Weights of a small image classifier: 24-pixel images.
Rows from block 3, named by matrix and row number. Rows with one number belong to one channel. Each number is 128 + 24 x the weight over its row's rms, rounded and kept within 0 to 255. All counts start at 0. Numbers have three digits each.
# convs0: first 3x3 conv, stride 2 (model.blocks.3.convs.0.weight, 96x48x3x3, standardized in use), inputs 40-47, a 3x3 kernel for each
# convs1: second 3x3 conv (model.blocks.3.convs.1.weight, 96x96x3x3, standardized in use, transposed), outputs 40-49, a 3x3 kernel for each
convs0.23:126114128128116109142098097128122169128100128105133128102125148109136128128092114128128128115128128128169128076108128084088094124086102128089065121120084118115095163171173126107128093116128107128121069094113105128128
convs1.23:173135147128149128126081182152128128136128128152128116103128095086097085099081065128140162128128128128085089128113128149102139131128103110192131128095128094102104068105115147128133128128093174099102140164124157169128127128133128128128128128121090102124121115085140097104
convs0.24:108153105128155135128128128119169086157128164119152128128096121075128128107150128113128109134155128156137113095108143140113151128128128139134130165143128166174193126128128127152100104128128128128137128128128136112128
convs1.24:153124128092110088072116074139079102120125128104057096145109120128128147128128136130136128128154167154142128111098112126128153130128128128128160128152162125128128105112146098140149128149128128128105181163156127140122128130149076130148104095128123128095123112089128133111
convs0.25:147176128128128128128117085096128122128115082128113128128115098128128100128157128123148120113124095128094128122128128144128128136128128157128078128134088168156128140115108128125088146151107128132114128090103128123113
convs1.25:128141128113112117153152128128128143136117181150128173110162147119128156151165128120123128128112128165128128128167149167148128142128138127116144128115076160118128120108128117128128120153174140128128130099141106104128162164143128128155128128162157164144187128128164128128
convs0.26:129103066108128082128128068079128121115113105175165089133116161117111141114095162080128091109099086128108104117128133119128097109086128128128128130128174140103187154109085128128091150128107128110101156128107146157128
convs1.26:136128128129153156183128108109128137129166108128128142160128119151128128142128128161150126110108083128090107128073088130093085131081108096128099128129153075099087061101128112128116116115095105094161103128113110169164128128086196132164188162158128117114127128105128128128
convs0.27:089102077105099128053085128088088131128127168108136152120110083128169140128154128128128128113120112128128128153150099107128128121121095140134158103113101092105096056088075079121110111090108145111128119095091111099141
convs1.27:128128128106161104128128090152154179187139167144153201102138128078128139119143160128128128128151153127175128139146157167116127163155135128172128153147168128150136178158156175168128121128147121115128109128147108120161108117112099096128094114108114147128132128147108106128
convs0.28:128140145095159128128092124128129128163098128153114106104128111109191158091093065111128113128154153139148130128086103128095091128128119128147154128164158174189170116123104128116103109128109108126158108102104119103101
convs1.28:128128175161135182152168146187128105128087090072128161089128123066128153090128128172128128136131152128128180128169138114128128110104132128116128070112096101128148160140128128104101141123145128148137128128128128128087128131144145143128096109147128128128128128139093126109
convs0.29:111134128136128119135128115128128128145127096132128138145155128170171128107129065137128128143128128128147145128117128118107128123158128165175128173178147197202128128134132128147128102142165094105161122128178104128234
convs1.29:165160128128128128153155128128128106085119128106092091185128100172128142094172128151128130140157153084128135108093076098128124153154081089111128112115115146123126128155128128171128113100106128128150148134146114095110122128169115128159107128179128147128128159158118128128
convs0.30:121150127134113111149151085128130120128109083062093095128128123104128128158128135128118128091122114143128128128128149128124151137186185083128103128154128158128151152128128128112128090070076128136144107137125126128138
convs1.30:141093097092074081101108047128113119116128180137135128140128163146144128117140174124128108135155128131180148152107149159128128155146174141124135122128128088128133159153107145141128128183166128111084128151107105154075128128120128128125128089104182128159093122133147094128
convs0.31:111128098128128105085107092128148215170070190128044128125109128109132128136207135128120102088157128135129106089114176141154128128144119128128175096154160123101129138128148115122109131116158134138128120128128128145127
convs1.31:135128072103111117128104128138088133140105128128148161128138115155148113128187128128120167103127143109113128091128147098097128095110146143116128140136128180105138128148128112104172128066120128177142090128073128092128123132112083128128142128094144128114128128086147118128
convs0.32:173122101128128128159110163128115190128128128128097111097107097112103126137145128158137131115128104095128128107128147107097111128128128128118128148128128093128128151161128161184154117154136128117125128178140158128150
convs1.32:128128149128150155182128195128098128128152142146159184109161128128162157128137092133128128122128139128108134164137181178128171170128128093128128148118144138138098154142158202121162128128125180167128128112095153102128128153134165158171155141163128128128118128102111128128
convs0.33:128092128111128128128132108128128128160144181202159171132143128128128119141166154128155101151128189164128154128107128069085106096085128100087122112127128115085121128101111142128121163187128103121078096128114129137137
convs1.33:117123086088070080078128095102121158106128128142154171108128102122148104118104099135169171154125168128128135108117097104119118096103120159106171128185142129143125128165126128166175148128128128101121128151128126136106128081128084140128051095079128108092092082077128113108
convs0.34:149154128148141154177174187114202131124176125201188171128160143128128128145130128106128112111128142128128128128117128128128128174171131126128128128153169083154189104128123128109104128092090105095128128106105126128122
convs1.34:150128128169127124128160128110105138139128154151133162148128095106125052128088069124116106128137128121132128162161171128137113142135131092135096115109144143107150092130128118104097106097143121149093128144100169128126155128111128148128128177128152128128106128138103128106
convs0.35:147128150106122131122128098176187128111128137118080128096113134082108128068131110105093119117115151128106128113128128129088100128134128096123084102128128150181155131078104120098131167166196146107131108128128164169152
convs1.35:111128174099128086122159128145128128111128128128108153071069086089128117080096160128170179159178204156186158128131146139150128128157151117086128095128128174164121128130116128140091128128128152128104142156128106169120149112128111207128128044080103130122110128130136128145
convs0.36:102132128108128106073099124172094113159171114144141098114117128084148112128105101152159128156159135134122117128173125193164201099128128084136107128159145128128131101128160122168149128155159127128128128128140140128146
convs1.36:128128161160099128158059128136128114128128128128128099099128094155128128128126128128128162128128128128117128103124096129128159085128180066095128139128142128137128128128128128146153128155132090128128128099162128063146116128089147128128120128157136100128107128111122116149
convs0.37:128117162124128128122101150102135128113144124154190128145128133128092111128095128071134128102128128090128176132125128160120131089123128138129128128137128079066094107104094128128124135128128122135118128135141103153128
convs1.37:179128106179155178174164128125148128106093084128107083113105097128128120163128173189128194107128117128094128129114123128115100119165128119172095128182149128129098125106128128128173128122102095097082182128122152110179101088113065133143164135147079097111113081128123123123
convs0.38:149113118128108124096130128128088085128128143127116183158128143183108128145166126123091128128128164118128128128128128161128106143140118128088104108108132159128123113114120143106106102088128128118128142139142114128148
convs1.38:152128145128168146159159128148100092144155149130154128192174144128171128158204126105100102128102128117128103128110128141117097112128100132134105169160128114111122098128161152167128107084128128128128135114085060093100128138117186153185096128128089102116096111095104098091
convs0.39:148128128128128128128164128128165199087077124128132132115132128115111128128151112106106114142158091158102148138096135128140104128098150194115158128144128099128128128104147128128128183164128128128118137135161168195158
convs1.39:112128128145128098128176145092126149111085131128099092128130072128145099116128091141128177149164150115115131180159160191156128166145128176054128088097120128192128103087176084180155114128088128119195128097140059142091134118128100135111173141128086167127128099128128150128
convs0.40:128128128118146093155120153107128166204116128171154128128176072128095118147162069103128161102098128094090080128128122128162098109153101128076107128098107128128128141128128160158128128128128100128149148155153135161144
convs1.40:128100103128166168128128135128134118177086109110135138128128128109108128140128107194105149158141133178128128128146128121128128107128122128119128076148184092128104080096128080180123128073088149152179180174128185160109131077128099169101128128128128135108129122143129150141
convs0.41:127086102155128102159147095164128128136095128155132100115090128169152102128187128128141151146150133080100168097097079108128113088128128161128138128128115088108129128055107120149163094153192098117109112125142153178166
convs1.41:128128134097107128140128168112164118123134128107090128118128100093128154128114128128128167128170128154151128122128102145163128128159142071068128110165128128190106128140144128134114128103076119148128091095112123128128112128157128118128128128101128128098142156150128164138
convs0.42:128120150128096119105119128128122128089098103155128107177144128156128194145088109128103128101128128128097104116086128156128128128106148136128163102102152128170202177128113194160147118100128161115123128128103142128128
convs1.42:128088128109102128106128147107128133128119129142128171102128152123128098101128086098125084128128136093058102156122128153126128131099124128174128098128144128128109143133136120108120100128119117109155128128143128128104095168164119166138162131128098086119115128107124083087
convs0.43:110101128105092090116128158096116045128128081128128128146140128171116132095128151180151129128128115128128128155170190150161197131137164104128093146109128114128113128102120154128128112137128128128116128149128128128109
convs1.43:136106128140128152128139144089090135106117116094108130128105108128094128120133154105118147108150105128130137128121128128148147123145155128128152128128128158128149166145118128080096128102103111124128133178234155149190085167128122109135124144128162156128128136128139151148
convs0.44:128100156129060131147128128137128105105128203095130174128110081107154109165156118193104128128084128086140126168128103128150160141130128119112114115128087094102128158128118119143128128128128159170142145117144128128134
convs1.44:107149128128140136128114148138128168140169187093128186078149084128162100097152119146152128128128105128168124128128128156136145128149169128147147128149122099128071086129128106128161120161156103105108083167128159144128128109122117109128115128088128128126110061128133124111
convs0.45:153128128151128106146106117169128099184123112152067115151151159130141128118123146119135095128141157137128128154124078176128086138128128128134128126138128128158147154160128128154143171178128144140128144128124128135128
convs1.45:096126111094096128117128155128112091169128103146138128076128093161128106104115092128119103127115088117113100128118111124141138104114128105115117128133164119136128096152132074128123122128116104104128141121124128108100149150122112108128100124128160141200154099147147114145
convs0.46:128128115128121098128128128159156128128128086093188128187161109165128116166104128128128146128098153129128128116128096128108128127111083128130128092159141128132128115128152128134128090133128128081122128128137128084136
convs1.46:163157181124128146149128174156163141128134092144088116139169128144177128097133094170155128163161128128091102109105091098099128104128106094144092128122101167128078089109108141170160137128137168128125114146105128128075128128140128128123134129155128128128111130082133109128
convs0.47:104128120102111128119127094128096083107128111128195128128125128154141149182186152128109086128128106128154128151111197144084211102128170142090128127128153101104182135140128159112130125143128128128128124128131124092117
convs1.47:107128124128092160128094128135109128126123128128109163130156128152152184153163128128127168128143141126137129128092128128128108149112092095128121128128095178194098128128128128100128128129128096131160069141144128127167128128128148199126157175128128128085147154111128077089
convs0.48:151135133128147113121128128202107089128128074167213153128178118133130128147128171128169128137111128128094128126187162178109105128093145147135110129179156169120128128128128125152166148147128121173128130144128144130160
convs1.48:128136128137161075128122155128114099128094095155086139121128128144126140084128083131128159128157128084115080137128128135142128128128131176127107124128106147148157140150154128128091107104080101088106128128116092128128132128128128126088108075092085085103128128109128100128
convs0.49:137128135128120110149128128145164128068082094093093106128110128128165127169128165111128172114128128123097128087052148151167145128108149087103156108129108097107075128128128123101094128103090102091128088128134101103128
convs1.49:128128150134128141112132128125154182161124176160159170128128094145150082128128094107145144140129078128137058173094152172128131162128125128128128102157099148128128128143128128130099102128123128128131123128128095153118126128169128168128102139170107128112128128128105129118
convs0.50:128126114128144148125129121072087126135103110128130090128128120101128154103128095147106128129128138128128089128128142128137146128144128128128128115128128091128155128128129127087147108124172111128129155145149128157147
convs1.50:147128128145128128128088104112128157083128155135084091128128128159114107128128129093099137093107123089108156099118160128106145092114181152141174128130151109128068145128128116091156137130128109128100113140087128116135128166163126081128124128146128128135128128112162168123
convs0.51:128089138143105167128128123057155142127159133110128128155158128128128166147147114158128128107087105128085128128128108128110128168152137105093089128113118148128128128128087134128128162150104104128103131128128099128136
convs1.51:128118142128128107141175153090128149156128179128128144140128118132107128088099125126098159128128128113099098128166149128143141168143154108137117128175128153110128124077116110116097123060104113133128137124137177128128110132128089128119088128113139172128128128111097091103
convs0.52:130110151179145148143154128128077092118111110128128128103077069144086099128128128119140110128082110128105128140166178174166138165088097101128152142100158128110173149115096147113090128113104141126128133182125128182143
convs1.52:128089104056125113091128128128128128128110173165128128144137108161165111128108118128128123128128128123118128143105120145087133097128109098089128128121173128117117130113128105146135098123127128149142149128128109156134128130128103128108121112089155128148147128126100116128
convs0.53:128152154128128168162140128095128183131105103104126093117137128144142128154193124128108126103118103128106113128126167157153128134128174128099103128128089083116128107121159128128128128142159135151127128128121128085128
convs1.53:105119106128119107128124128128128128128126128079128139128153096128099128088128064128151128128128128147121122125169128109144151128187153119128108128120173128117164128128167113135128128128137128128169128142176173198128128126170160143154156128128128128099128128087128142128
convs0.54:107108125128110148101128139094147075104128111142137128128160096128180128128117137136135140128111164152128128087147083146128103117086123110087128092128105128162156104100128096128143142170160128128171128106126111101128
convs1.54:128071101128128128096162153128116133155151140128117107128107108152164114128093171156128125165153145152177098157128111148110128128165128089129128125185164117128128128128122097128128112143155128143144114160113147177116128156153128128128104134166128183107103144105128136128
convs0.55:128151183128128185128124152158138165182105128141155116128128147159103128179128128159141181152187146114160128111104115128128128167128090100098076115096091137088100128158114117144128072122101143128169128181154106128146
convs1.55:120128131084101150106114141128118128128136089165135155161177128165193153128168128122128128146143106114146128068102102109117128128113114102133128128116125132145128128128140147106128142128128151128128076102137104093061128069092160144128128128160168128128140141128149080137
convs0.56:131168099125128093149115128141128140153128144164114141100128128115084116128121116128128128109128130128180143094128104103128128116120143092066149115128128120105145124117162128128128083089099099102128106130158117128128
convs1.56:187168152142128143133166157174132115128128136128128159115131079106111101128128077108117156128128175128120147132157127085128128128128168158149160088128112128145128135143153128128128128145115165101128183102123128131128128128128082157128162112128119128128119154128128154116
convs0.57:117070085150104103130128128085105128128117168128138164143149129108114135151187146128114120138128081128128103095085078093115128082134105128151128117122095118109090169147180158120182160125168139123128128153116133128100
convs1.57:134138156128163164098120108128133108128133116102128106140155152156168128128169139153147117158170128131128099114110095155128128148128120144157130115154096162175128072075104103128128130118128081101111098104094101066114128128128158128156128113119128105106120105109084080069
convs0.58:151169102146175128128138128128128117158116149128128094103140128103114109128184161096153144163121164149144128158097128130102128146128129139153164083128192128150186135106109128101092185118128128152133128141128136128149
convs1.58:152136128128095145100096114135092123128108128136094137106105120146128128128128128099098132128128157141137172102128128128108153113105182107077128132128149128119138128128099112079128128125115148127087128128121146138107148146070128174123128115105089103128128092159151112128
convs0.59:130128137103087097100134128128110173082128128128128122127144116128128128090079093154167128185157128110148128149128098126122128188151155128116128146176160184160167111130128112096100085105097128160128119152128095128128
convs1.59:128140112155128058128128128116128124141156161125159137128153118195164128178128175117110114115127128128170128165128106128125160159153159096135082176128167097159114202185147183141109128166144128128128128129128082128128102122105140128180115108142128128180112088115077074142
convs0.60:121112099121100081087075084128117133118192128104107088105092133147089076104078087135171128106151128103171124126128170128104153096128159125128128128174177088131128128137128119162166102155162158173149148128138179166128
convs1.60:144165143128128150163128153128128129109127128109128110075128110098128135128128159131151182128128167128147138128128128107128128128128142099128140128128109148154107102128128128128128118128128128165151122079163128128096118122108128108128169161158104128131128128128128108109