From a checkpoint of a small image classifier: arch nf_resnet, norm none_scaled_ws.
Rows from block 12, named by matrix and row number. Rows with one number belong to one channel. Each number is 128 + 32 x the weight over its row's rms, rounded and kept within 0 to 255. All counts start at 0. After the name is the row's rms in percent of the matrix's.
# convs0: first 3x3 conv (model.blocks.12.convs.0.weight, 192x192x3x3, standardized in use), inputs 128-135, a 3x3 kernel for each
# convs1: second 3x3 conv (model.blocks.12.convs.1.weight, 192x192x3x3, standardized in use, transposed), outputs 128-135, a 3x3 kernel for each
convs0.109 093 [111  85 103 128 177 128 149 117 143 142 128 104 111 128 123 113 128 133 128 192 180 128 128 128  70 103 176 122 128 128 155 159 113 185 143 100 128 121 128 128 185 179 128 193 145  91  80 148  58  78 128  77 128 197 113 142 158 157 154 168 128 128 128 128 148 203 145 135 128 147 148 128]
convs0.110 098 [154  81  88 165 188 109 122 128  88 137  84 144 112  94 124 163  79 128 165 128 128 176 128 148 140  93 128 128 157  76 170 128 114 128 164 109 134 128 128 144 175 128 139 128 134  89 128 112 111 174 128 128 175 171 144 128 133 165 128 137 128 128 128 128 111 114 176 129 103 149  85 120]
convs0.111 093 [119 177 105 128  96 137 112 118 162 102 160 109  98 126 100 117 106 128 128  86 101 128  51 128 114 128 179 128 177 164 106  24  89 153  95 126 141 107 128 128 128 128 136  81 128 128 109  61 131 128 104 154 148 128 128 210  89 149  95 128 124 128 140 160 173 128 128 128 121 128 162 128]
convs0.112 107 [128 151 134 128  81  91 128 106 115 135 114 128 137 255 138 128 173 128 127 128 128 128 201 128  97 111  54 150 128 123 128 152 128 154 142 128 101  86 128 102  97 132  95  80 128 115 142 171 111 155 100 169 128 128 164 166 128 128 122 107 150 181 155 128 188 171  64 221 126 128 128 128]
convs0.113 104 [128 154 128 128 112  87 212  87 134 128 128 152 128 128 137 128 104 128 128 128 106 128 128 154 128  52 146 186 154 128 142 176 168 128 222 196 127 123 112 128  98 138 190 128 106 113 128 113 158  87 155  84 120 128 194 255 106 128 128 140 128 128  79 167 147 141  86 104 128 128 216 128]
convs0.114 115 [ 97 141 128 128 128 128  78 101 126 119 128 135 119  90 128 108 128 139 170 128 118 127 121 128 126 128 128 170 183 152 181 128 101 200 210 100  97 107 128 133 130 110 128 128 128  80 112 128  95 103 128 128 128 128 128 167 162 148 138  99  84 128 158 105 187 126 129 128 188 131 190 104]
convs0.115 107 [152 128 180  89  99 121 128  70 128 115 141 128 114 128 152 124 128 195 109 128  92 161  47 131 128 165 165 128 194 149 128 116 169 168 143 151 128 114 128 135 160 128 164 128  84 106  37 128  90  74  97 128 122 194 128 128 131 151 162  97 128 147 150 176  96 103 128 128  96 128 141 130]
convs0.116 099 [191 127  94 175 128 162 128 128 128 128 128 115 128 100  89 128 105 128 133 128 128 159 134 128 128  44 117  89 128 182 154 128 116 182 180  97 111 167 151 111 128 147  81 109 144  60 128 140 128 185  90 128 128 189 109 128 126  83 100 143 128 143 119 105 149 132 158 128 138 119  96 128]
convs0.117 099 [ 83 117 115 128 192 133 177 181 128 154 128 152 128  88  89 131 156 178 212 128 146 128 146 128 126 144 117 128  83 170 128 112  82 146 157 161 149 119 128 120 118 128 142 108 143 128 128 157 153 137 154 129 170 170 128 128 148 132 204 105 158 168 147  88 112  62 104 178 118 132 159 134]
convs0.118 098 [122 128 128 126  73 128  91 128 131 159 124 128 140 128  94 155  91  95 112 128 195 120  89 130 118 128 132 183 138 142 114 140 128 131 144 160  91 119 109 118 128 171 144 105  99 128  35 118 140 138 128 159  84 109 189 183 128 111 178 152 141 177 152 107 117 128 104 128 136 115 198 128]
convs0.119 100 [136 128  77 128 112 185 128 116 128 103 156 128 192  87 111 160 135  93 161  54 135  56  92 115 128 150 126 133 128 158 128 111 171 168 128 128 130 120 173 110 146 128 108 109 128 181 103 128 128 103 132 128 128 128  99 128 128 150 128 170  97 128 149 128 100 155 113  90 158  90 116 128]
convs0.120 096 [180 128 123  77 172 141 132  82 206 128 141 128 165 138 170 170 183 128 164 142 128  99 162 145  89 184 128  81 112  86  99 128 164 128 149 139 110 106 144 128 128 128 128 128 128 128 112  75 103 160 128 177 120 148 128 210 128 106 112 137 128  87 152 141 110 100  91 128 142  83 128 196]
convs0.121 098 [135 117 109 128 111 122 144  98 110 128 128 128 128 128 131 128  83 174 128 178 197 128 106 118  99 128 212 146 143 128 126 164  57 106 128 101 128  88 128 133 157 119 149 135 109  97 128 165 114 111 174 211  59 115 137 158  94 176 109 128 128 128 128 128  97 137 128 164 128 170 128  85]
convs0.122 104 [118 128 169 128 158 174 210 144 170  83 136 128 152 155 119 128 158 145 128 128  43 112 128 113 214  88 128 128 128 153 168 128 128 159 149 108 146 128 128 109 138 128 146 133 178 128 100 144 128 187 124 164  48 210 128  86 125 169 137 137 149 107 151 128  71 128 123 149  76 128 128  95]
convs0.123 088 [147 128 128 181 107  55 128 136 132 128 128  94 160 187 128 128 112 108  65 128 111 136 138 193 185 238 128 114  98 113 128 128 103 192 128 128 145 102 145 128 128 103 134 102 128 148  99 128 128 124 128 147 128  60 161 128 128 167 130 166 153 103 128  99 128 123 126 128  89 127 129 128]
convs0.124 103 [148 167 176 108  97 158 128 145 128 163 148 128 128 176 128 128 136 107 128 128 171 128 150 163  62 153 128 141 115 116 189 128 128 128 178 128 128 128 119 174 128  95 153 155 163 127 128 192 128  99 136 128 164 128 110 136 121 154 128 128 110 128  75 164  91 125  69 147  96 121 128 126]
convs0.125 102 [145  99 174 165 171 108 128  68 128 128 107 128 185 163  76 131 199 149 151 128 142 162  79 156 168 128 158 128 182 128 138 151  96 128 154 186 163 135 130 128 107 146 128 128 128  98 156 137 128 223 164 139  94  79 128 128 128 128  93 168 128 173 143 115 128 160 103  96 137  70 120 197]
convs0.126 095 [105 128 113 128 138 138 128 128 127  94 128 132 112 139 139 128 186 104 163  75 128 125 128 128 186 143 125 158  75 108 128  75 102 138 120 128 166 143 128 132 118 134 146 128 123  96 128  33 134 110 128 165  73 128 158 123 128 128 128 128 128 104 125 136 163 141 128 128 128 128 114 128]
convs0.127 098 [210 143  96  78  82 128 145 141 147 128 149 128 156 128  92 134 128 128 138  48 138 117  91 128  95  72 128 176  56 127 175 108 168 128 128 128 157 128 146 146 157 140 122 115 116 107 128  94 166 116 128 128 128 128 169 173 155 128 128 128 128 128 128 188 103 128 128  96 164 133 108 145]
convs0.128 111 [109 128 190 128 100 159  68 132 128 137 121 185 128 128 199 161 131  95 128 161 132  98 128 119 128 102 128 113 120 128  82 128  91 128 111 128 124 104 128 158 172 152 127 113 125 129 128 128 160 136  78 136 124 120  96 120 191 145 128 128 142 128 116 143 208 167 128 186 128 106 128 149]
convs0.129 099 [175 170 117 178 165 128 152  95 128 153 196 174 113 128 128 122 128 104 147 211  85  85  29 128 144  42 128 140 131 128 128 130 128 128 170 132 149 115 140 175 135 128 129 128 105  87 128  76 128 128 144 221 111 128 128 112 159 118 144 128 128 103 113 121 128 128  84 134 128 150 128 153]
convs0.130 093 [ 90 170 128 140 121 128  97 128 125 148 129 130 128 199 146 132 143 128 118  93 156  97  87 124  71 128 184 123  95 109 128 157 128  94  86 128 152 103 128 128 116 160 128 128 128 128 189 222  89 164 128  95 120 191 108 133 128  65  83 128 128 115 100 128 128 117 149 128 122 119 109 104]
convs1.109 134 [151 131 135 171 142 128 200  92 153  73  58 128  67  46 128 124 118 128 142 157 156 141 128 128 160 117 128 109 128 112 128 106 121 115 137 128 118 107 171 128  99 158 102 212 128 173 128 170 120 132 131 211 219 132  63 129 100 161 159 107 124 128 152 128 155 129  98  68 149 104 128  85]
convs1.110 101 [ 74  97 126  61 128 128 180 128 128  95  94 128  95 110 128 152  97 128 111 128  82 128 220 166  60 106  65 140 128 142 128 126 128 123 128 103 102 128 113 173 128 103 153 147 131 128 128 128 128 128  37 128 182 164 128  65 128 177 121 162  86  81 117 160 155 128 128 196 128 135 128  98]
convs1.111 081 [ 89 128 128 147 176  67 163 173 160 128 144  88 128 128 128 130 128 128 128 164 177  79 103 132  54 255 106 133 150 151 128 117 159  82  90 108 104 117 128 128  88 128 128 153 182  90 101 128 128  98  77 138  75 190 128 128 128 103 128  96 151 128  68 148 178 128 128 128 128 128 169 128]
convs1.112 093 [118 147  59 128 124  33 151 156  53 153 130 128 128 128 155 106 128 155 128 173  92 232 143 128 128 162 106 162 169 128 130 135 149 117 128 128 157 142 150 120 128 128  95  85 133 139 128 150 133 127 128 118  15 128 128 128 108 141 149 128 118 182 132 128 128 128 136 128 105 169 190 105]
convs1.113 097 [ 36 138 128 121 113 107 111  73 157 128 128 129  96 133 128 107 178 140 136 160 109 110  90 118 106 138 128 128 152  82 128 163 158 104 151 128 194 132 113 128 128 128 128 128  71 134 156 112 150 147 156 124 162 169 154 128  84 128 187 160  82 159 110  69  98  90 128 124 153  96 122 106]
convs1.114 103 [101 146  97  77 136 128 128 128 173 144 128  74 146 136 163 128 128 128  60  68 129 106 128 115 122 128 128 128  90 128  83 167 105 128 137 111 135 114 183  81 131 128 169 115 164 159 128 165  75 129 128 162 242 124 128 168 116  64 128 115 144 136  75  78 155 130  25 128 112 128 141  95]
convs1.115 107 [124 117 100 150 128 193 123 128  98 128 147 128 128 128 109 163 141 155 117 125 136 149  97 146 128  57  88 109 128 128 128 141 128 128 164 177 135 133 119 116 106 128 143 128 128  80 117 128 153 114 170 153 128 153 165 128 202 122 163 152 182 128 128  90 128 163 128 128 124  96 141 147]
convs1.116 104 [162  76  93 132 206 113  98  81 185 178  65 128 128 117 142  73 114  93 128 113 128 126 128 128 103  29 128 128 141 126 112 126  98 128 147 117 123  87 128 192  64 128 167 145 128 155 121 128 128 131 128 129 128 114 112  82 163 165 128  66 167 179  91 163 133 119 128 128 145 128 128 142]
convs1.117 089 [145 128 128 179 174 128 128 103 144 128 128 136 128  95 124 128  80 102 128 154 128  76 128 109  86 200  97 128 128 159 160 128 128 128 128  86 110 128 190 171 128 128  91 198 167 128 128 160 128  85 128 182 128 128  87 128 102 128  50  85 106 187 111 128 161 128  87  89 128 134 120 113]
convs1.118 096 [143 128 128 163 128 153 128  99 199 128  80 128  92  92 156 144 149 212 167 120 128 104 113 128 128 128 128 150 128 128 128 128 102 128 128 138 128 113 128 154 168  95 128 128 113 103 128 113 132 128 120 131 122  73 119 128 100 149 128 112 128 128  62 128 128 128 125 128 158 169 173  94]
convs1.119 080 [ 79  90  81 130 128 128  65  69  92 128 128 128 130  85  77 103 117  68 102 128  97 128 173 128 179  65 128 108 161 128 161 123 102 138 141 145  82 156 139 128 104  74 117  52 135 128 128 113 186 155 182 141  95  49 135 128 128 128 128  68 128 128 128  86  14 128 127  73 113 160  61 104]
convs1.120 088 [ 80 120 150  90 128 116  59 105 128 128 128 128 128 172 122 150  86 128 203 150 157 178 143 139 128  81 128 164 181  93 128 128 128 139 117 128 154  97 185 160  80 128 109 221  82  77 128 123  65 128 128 146 134 128 128 126 128 128  87 110 142 147 151 164 109 128 168 166 128  92 127 123]
convs1.121 085 [107 128  63 128 163  92  75 128 128 128 128 128  74 129 128  75 128 113 168  86 128  90 185  53 123 199  81 128 130 109 128 131 104 159 128 128 175 140 128  54  85 128 154  88 171  99 154 131 182 195 113 128 201 155 144  73 113 128 157 101 128 109  98  68 110 128 146 136 128 106  73 162]
convs1.122 082 [119 119 144 128  79 128  75  87  76 128 128 128 218 121 193 128 140 139  98 163 105 136 168 116 126 101 150 128 165 128 133 162 106 103 128  82  87 104 110 128 115 128 128 128 128 151 128 128 128 128 147  67 145  79 128 128 128 124 128 123 119 128  68 128 128  93 128 128 128 114 136 175]
convs1.123 122 [128 180 128 128 128  80 142 128 168 144  97 133 128 163  90 116 178 137 120 136 132 205 146 161  92  93 128 130 115 117 123 128 123  89 119 153  97 128 128 128 106 102 147 128  93 172 128 192 156 128  86 128 181 112 153 137 129  97 119 128  83  74  68  86 128 150  84 149  85  77  91 167]
convs1.124 089 [ 91 128  48  72  76 128 116  84  80 171 128  59 128 188  66 151 128 174  98 128  53 157 128 175  62 122 128 128 128 146 150 128 143 128 128 158  99 143 128  72 173 184 126 128 156 128 136  80 128 174 174 128 128 131 128 128 113  75 180  86 128 130 126 129 109 128 128 136 128 128 102 128]
convs1.125 084 [107 128 128 176 128 101 152 164  88 128 156 123 137 128 166 128 128 155 193  86 152 136 119 154 152  92 202 158 116 139 139 162 128 128 103 107  96 111 144  88 128  37 105  98 128 113 132 128 164 164 128 103 106 117 138  85 113  82 163 119  94 128 108 128 115 124 122 140  89 164 162   1]
convs1.126 083 [ 55 116 140 128  88 128 128 140 107  95 128 128 128 128 128 159  93 103 128 128 128  79 128 173  40 102 128 173 128 121 113 155  98 116  84 111 160  67 125 166 129 128 207 106 124  98 137  83 109 155 128 157 116  71 158 128 128 128 208  60  97 127 174 103 153 128 129 172  90 171 208 120]
convs1.127 100 [110  84 128 152 128 128 170 128 128 141 146 178 122 128 128 150 128  99  70  74 111  98 146 182 192 109  83 152 177 128 128 124 135 128 130 128  89 156 133 173 159 128 177 108 164 145 123 105 128  30  69 133 145  99  92 102 141 126 137 110 107 128 100 133 128  90 164 181 114 158 152 128]
convs1.128 092 [128 128 128 128 147 154 128 123 190 169 125 144 145 107 128 128  95  81 202 172 128 149  98 128 128 128 167 128 121 128 181 121 128 107 138 128 146 167 128 174  79 128 140 184 128 140 161  95 187 164 204 156 151 174 155  91  38 164 128 128 114 162 147 128 128 128 107 112 117 190  65 128]
convs1.129 096 [117  76 117 164 168 173 128 143 128 128 117 101 121 155 128 150 176 128 129  99 145 173 128 163 128  91 155 148 125 112 112 128 127 128 128 128 100 128 125 114 128 128 122 157 195  46 137  35 116 183 128  69  79 122 148 128 128 182 176 128  97  95 128  96 139 139  59 166 157  72  67 135]
convs1.130 089 [115 140 157 128 161 100 128 157 128 128 174 128 137 128 128 128 162 191  68 127 182  56 128  71 128 171 120 154 128 128 128 130 106 182 112 128 138 128 185 141 199 132 128 117 128 128 146  82 128  59  66 141 128 128 128 128 233 107 128 155  53 128 128 128 128 128 166 128 139 128 128 130]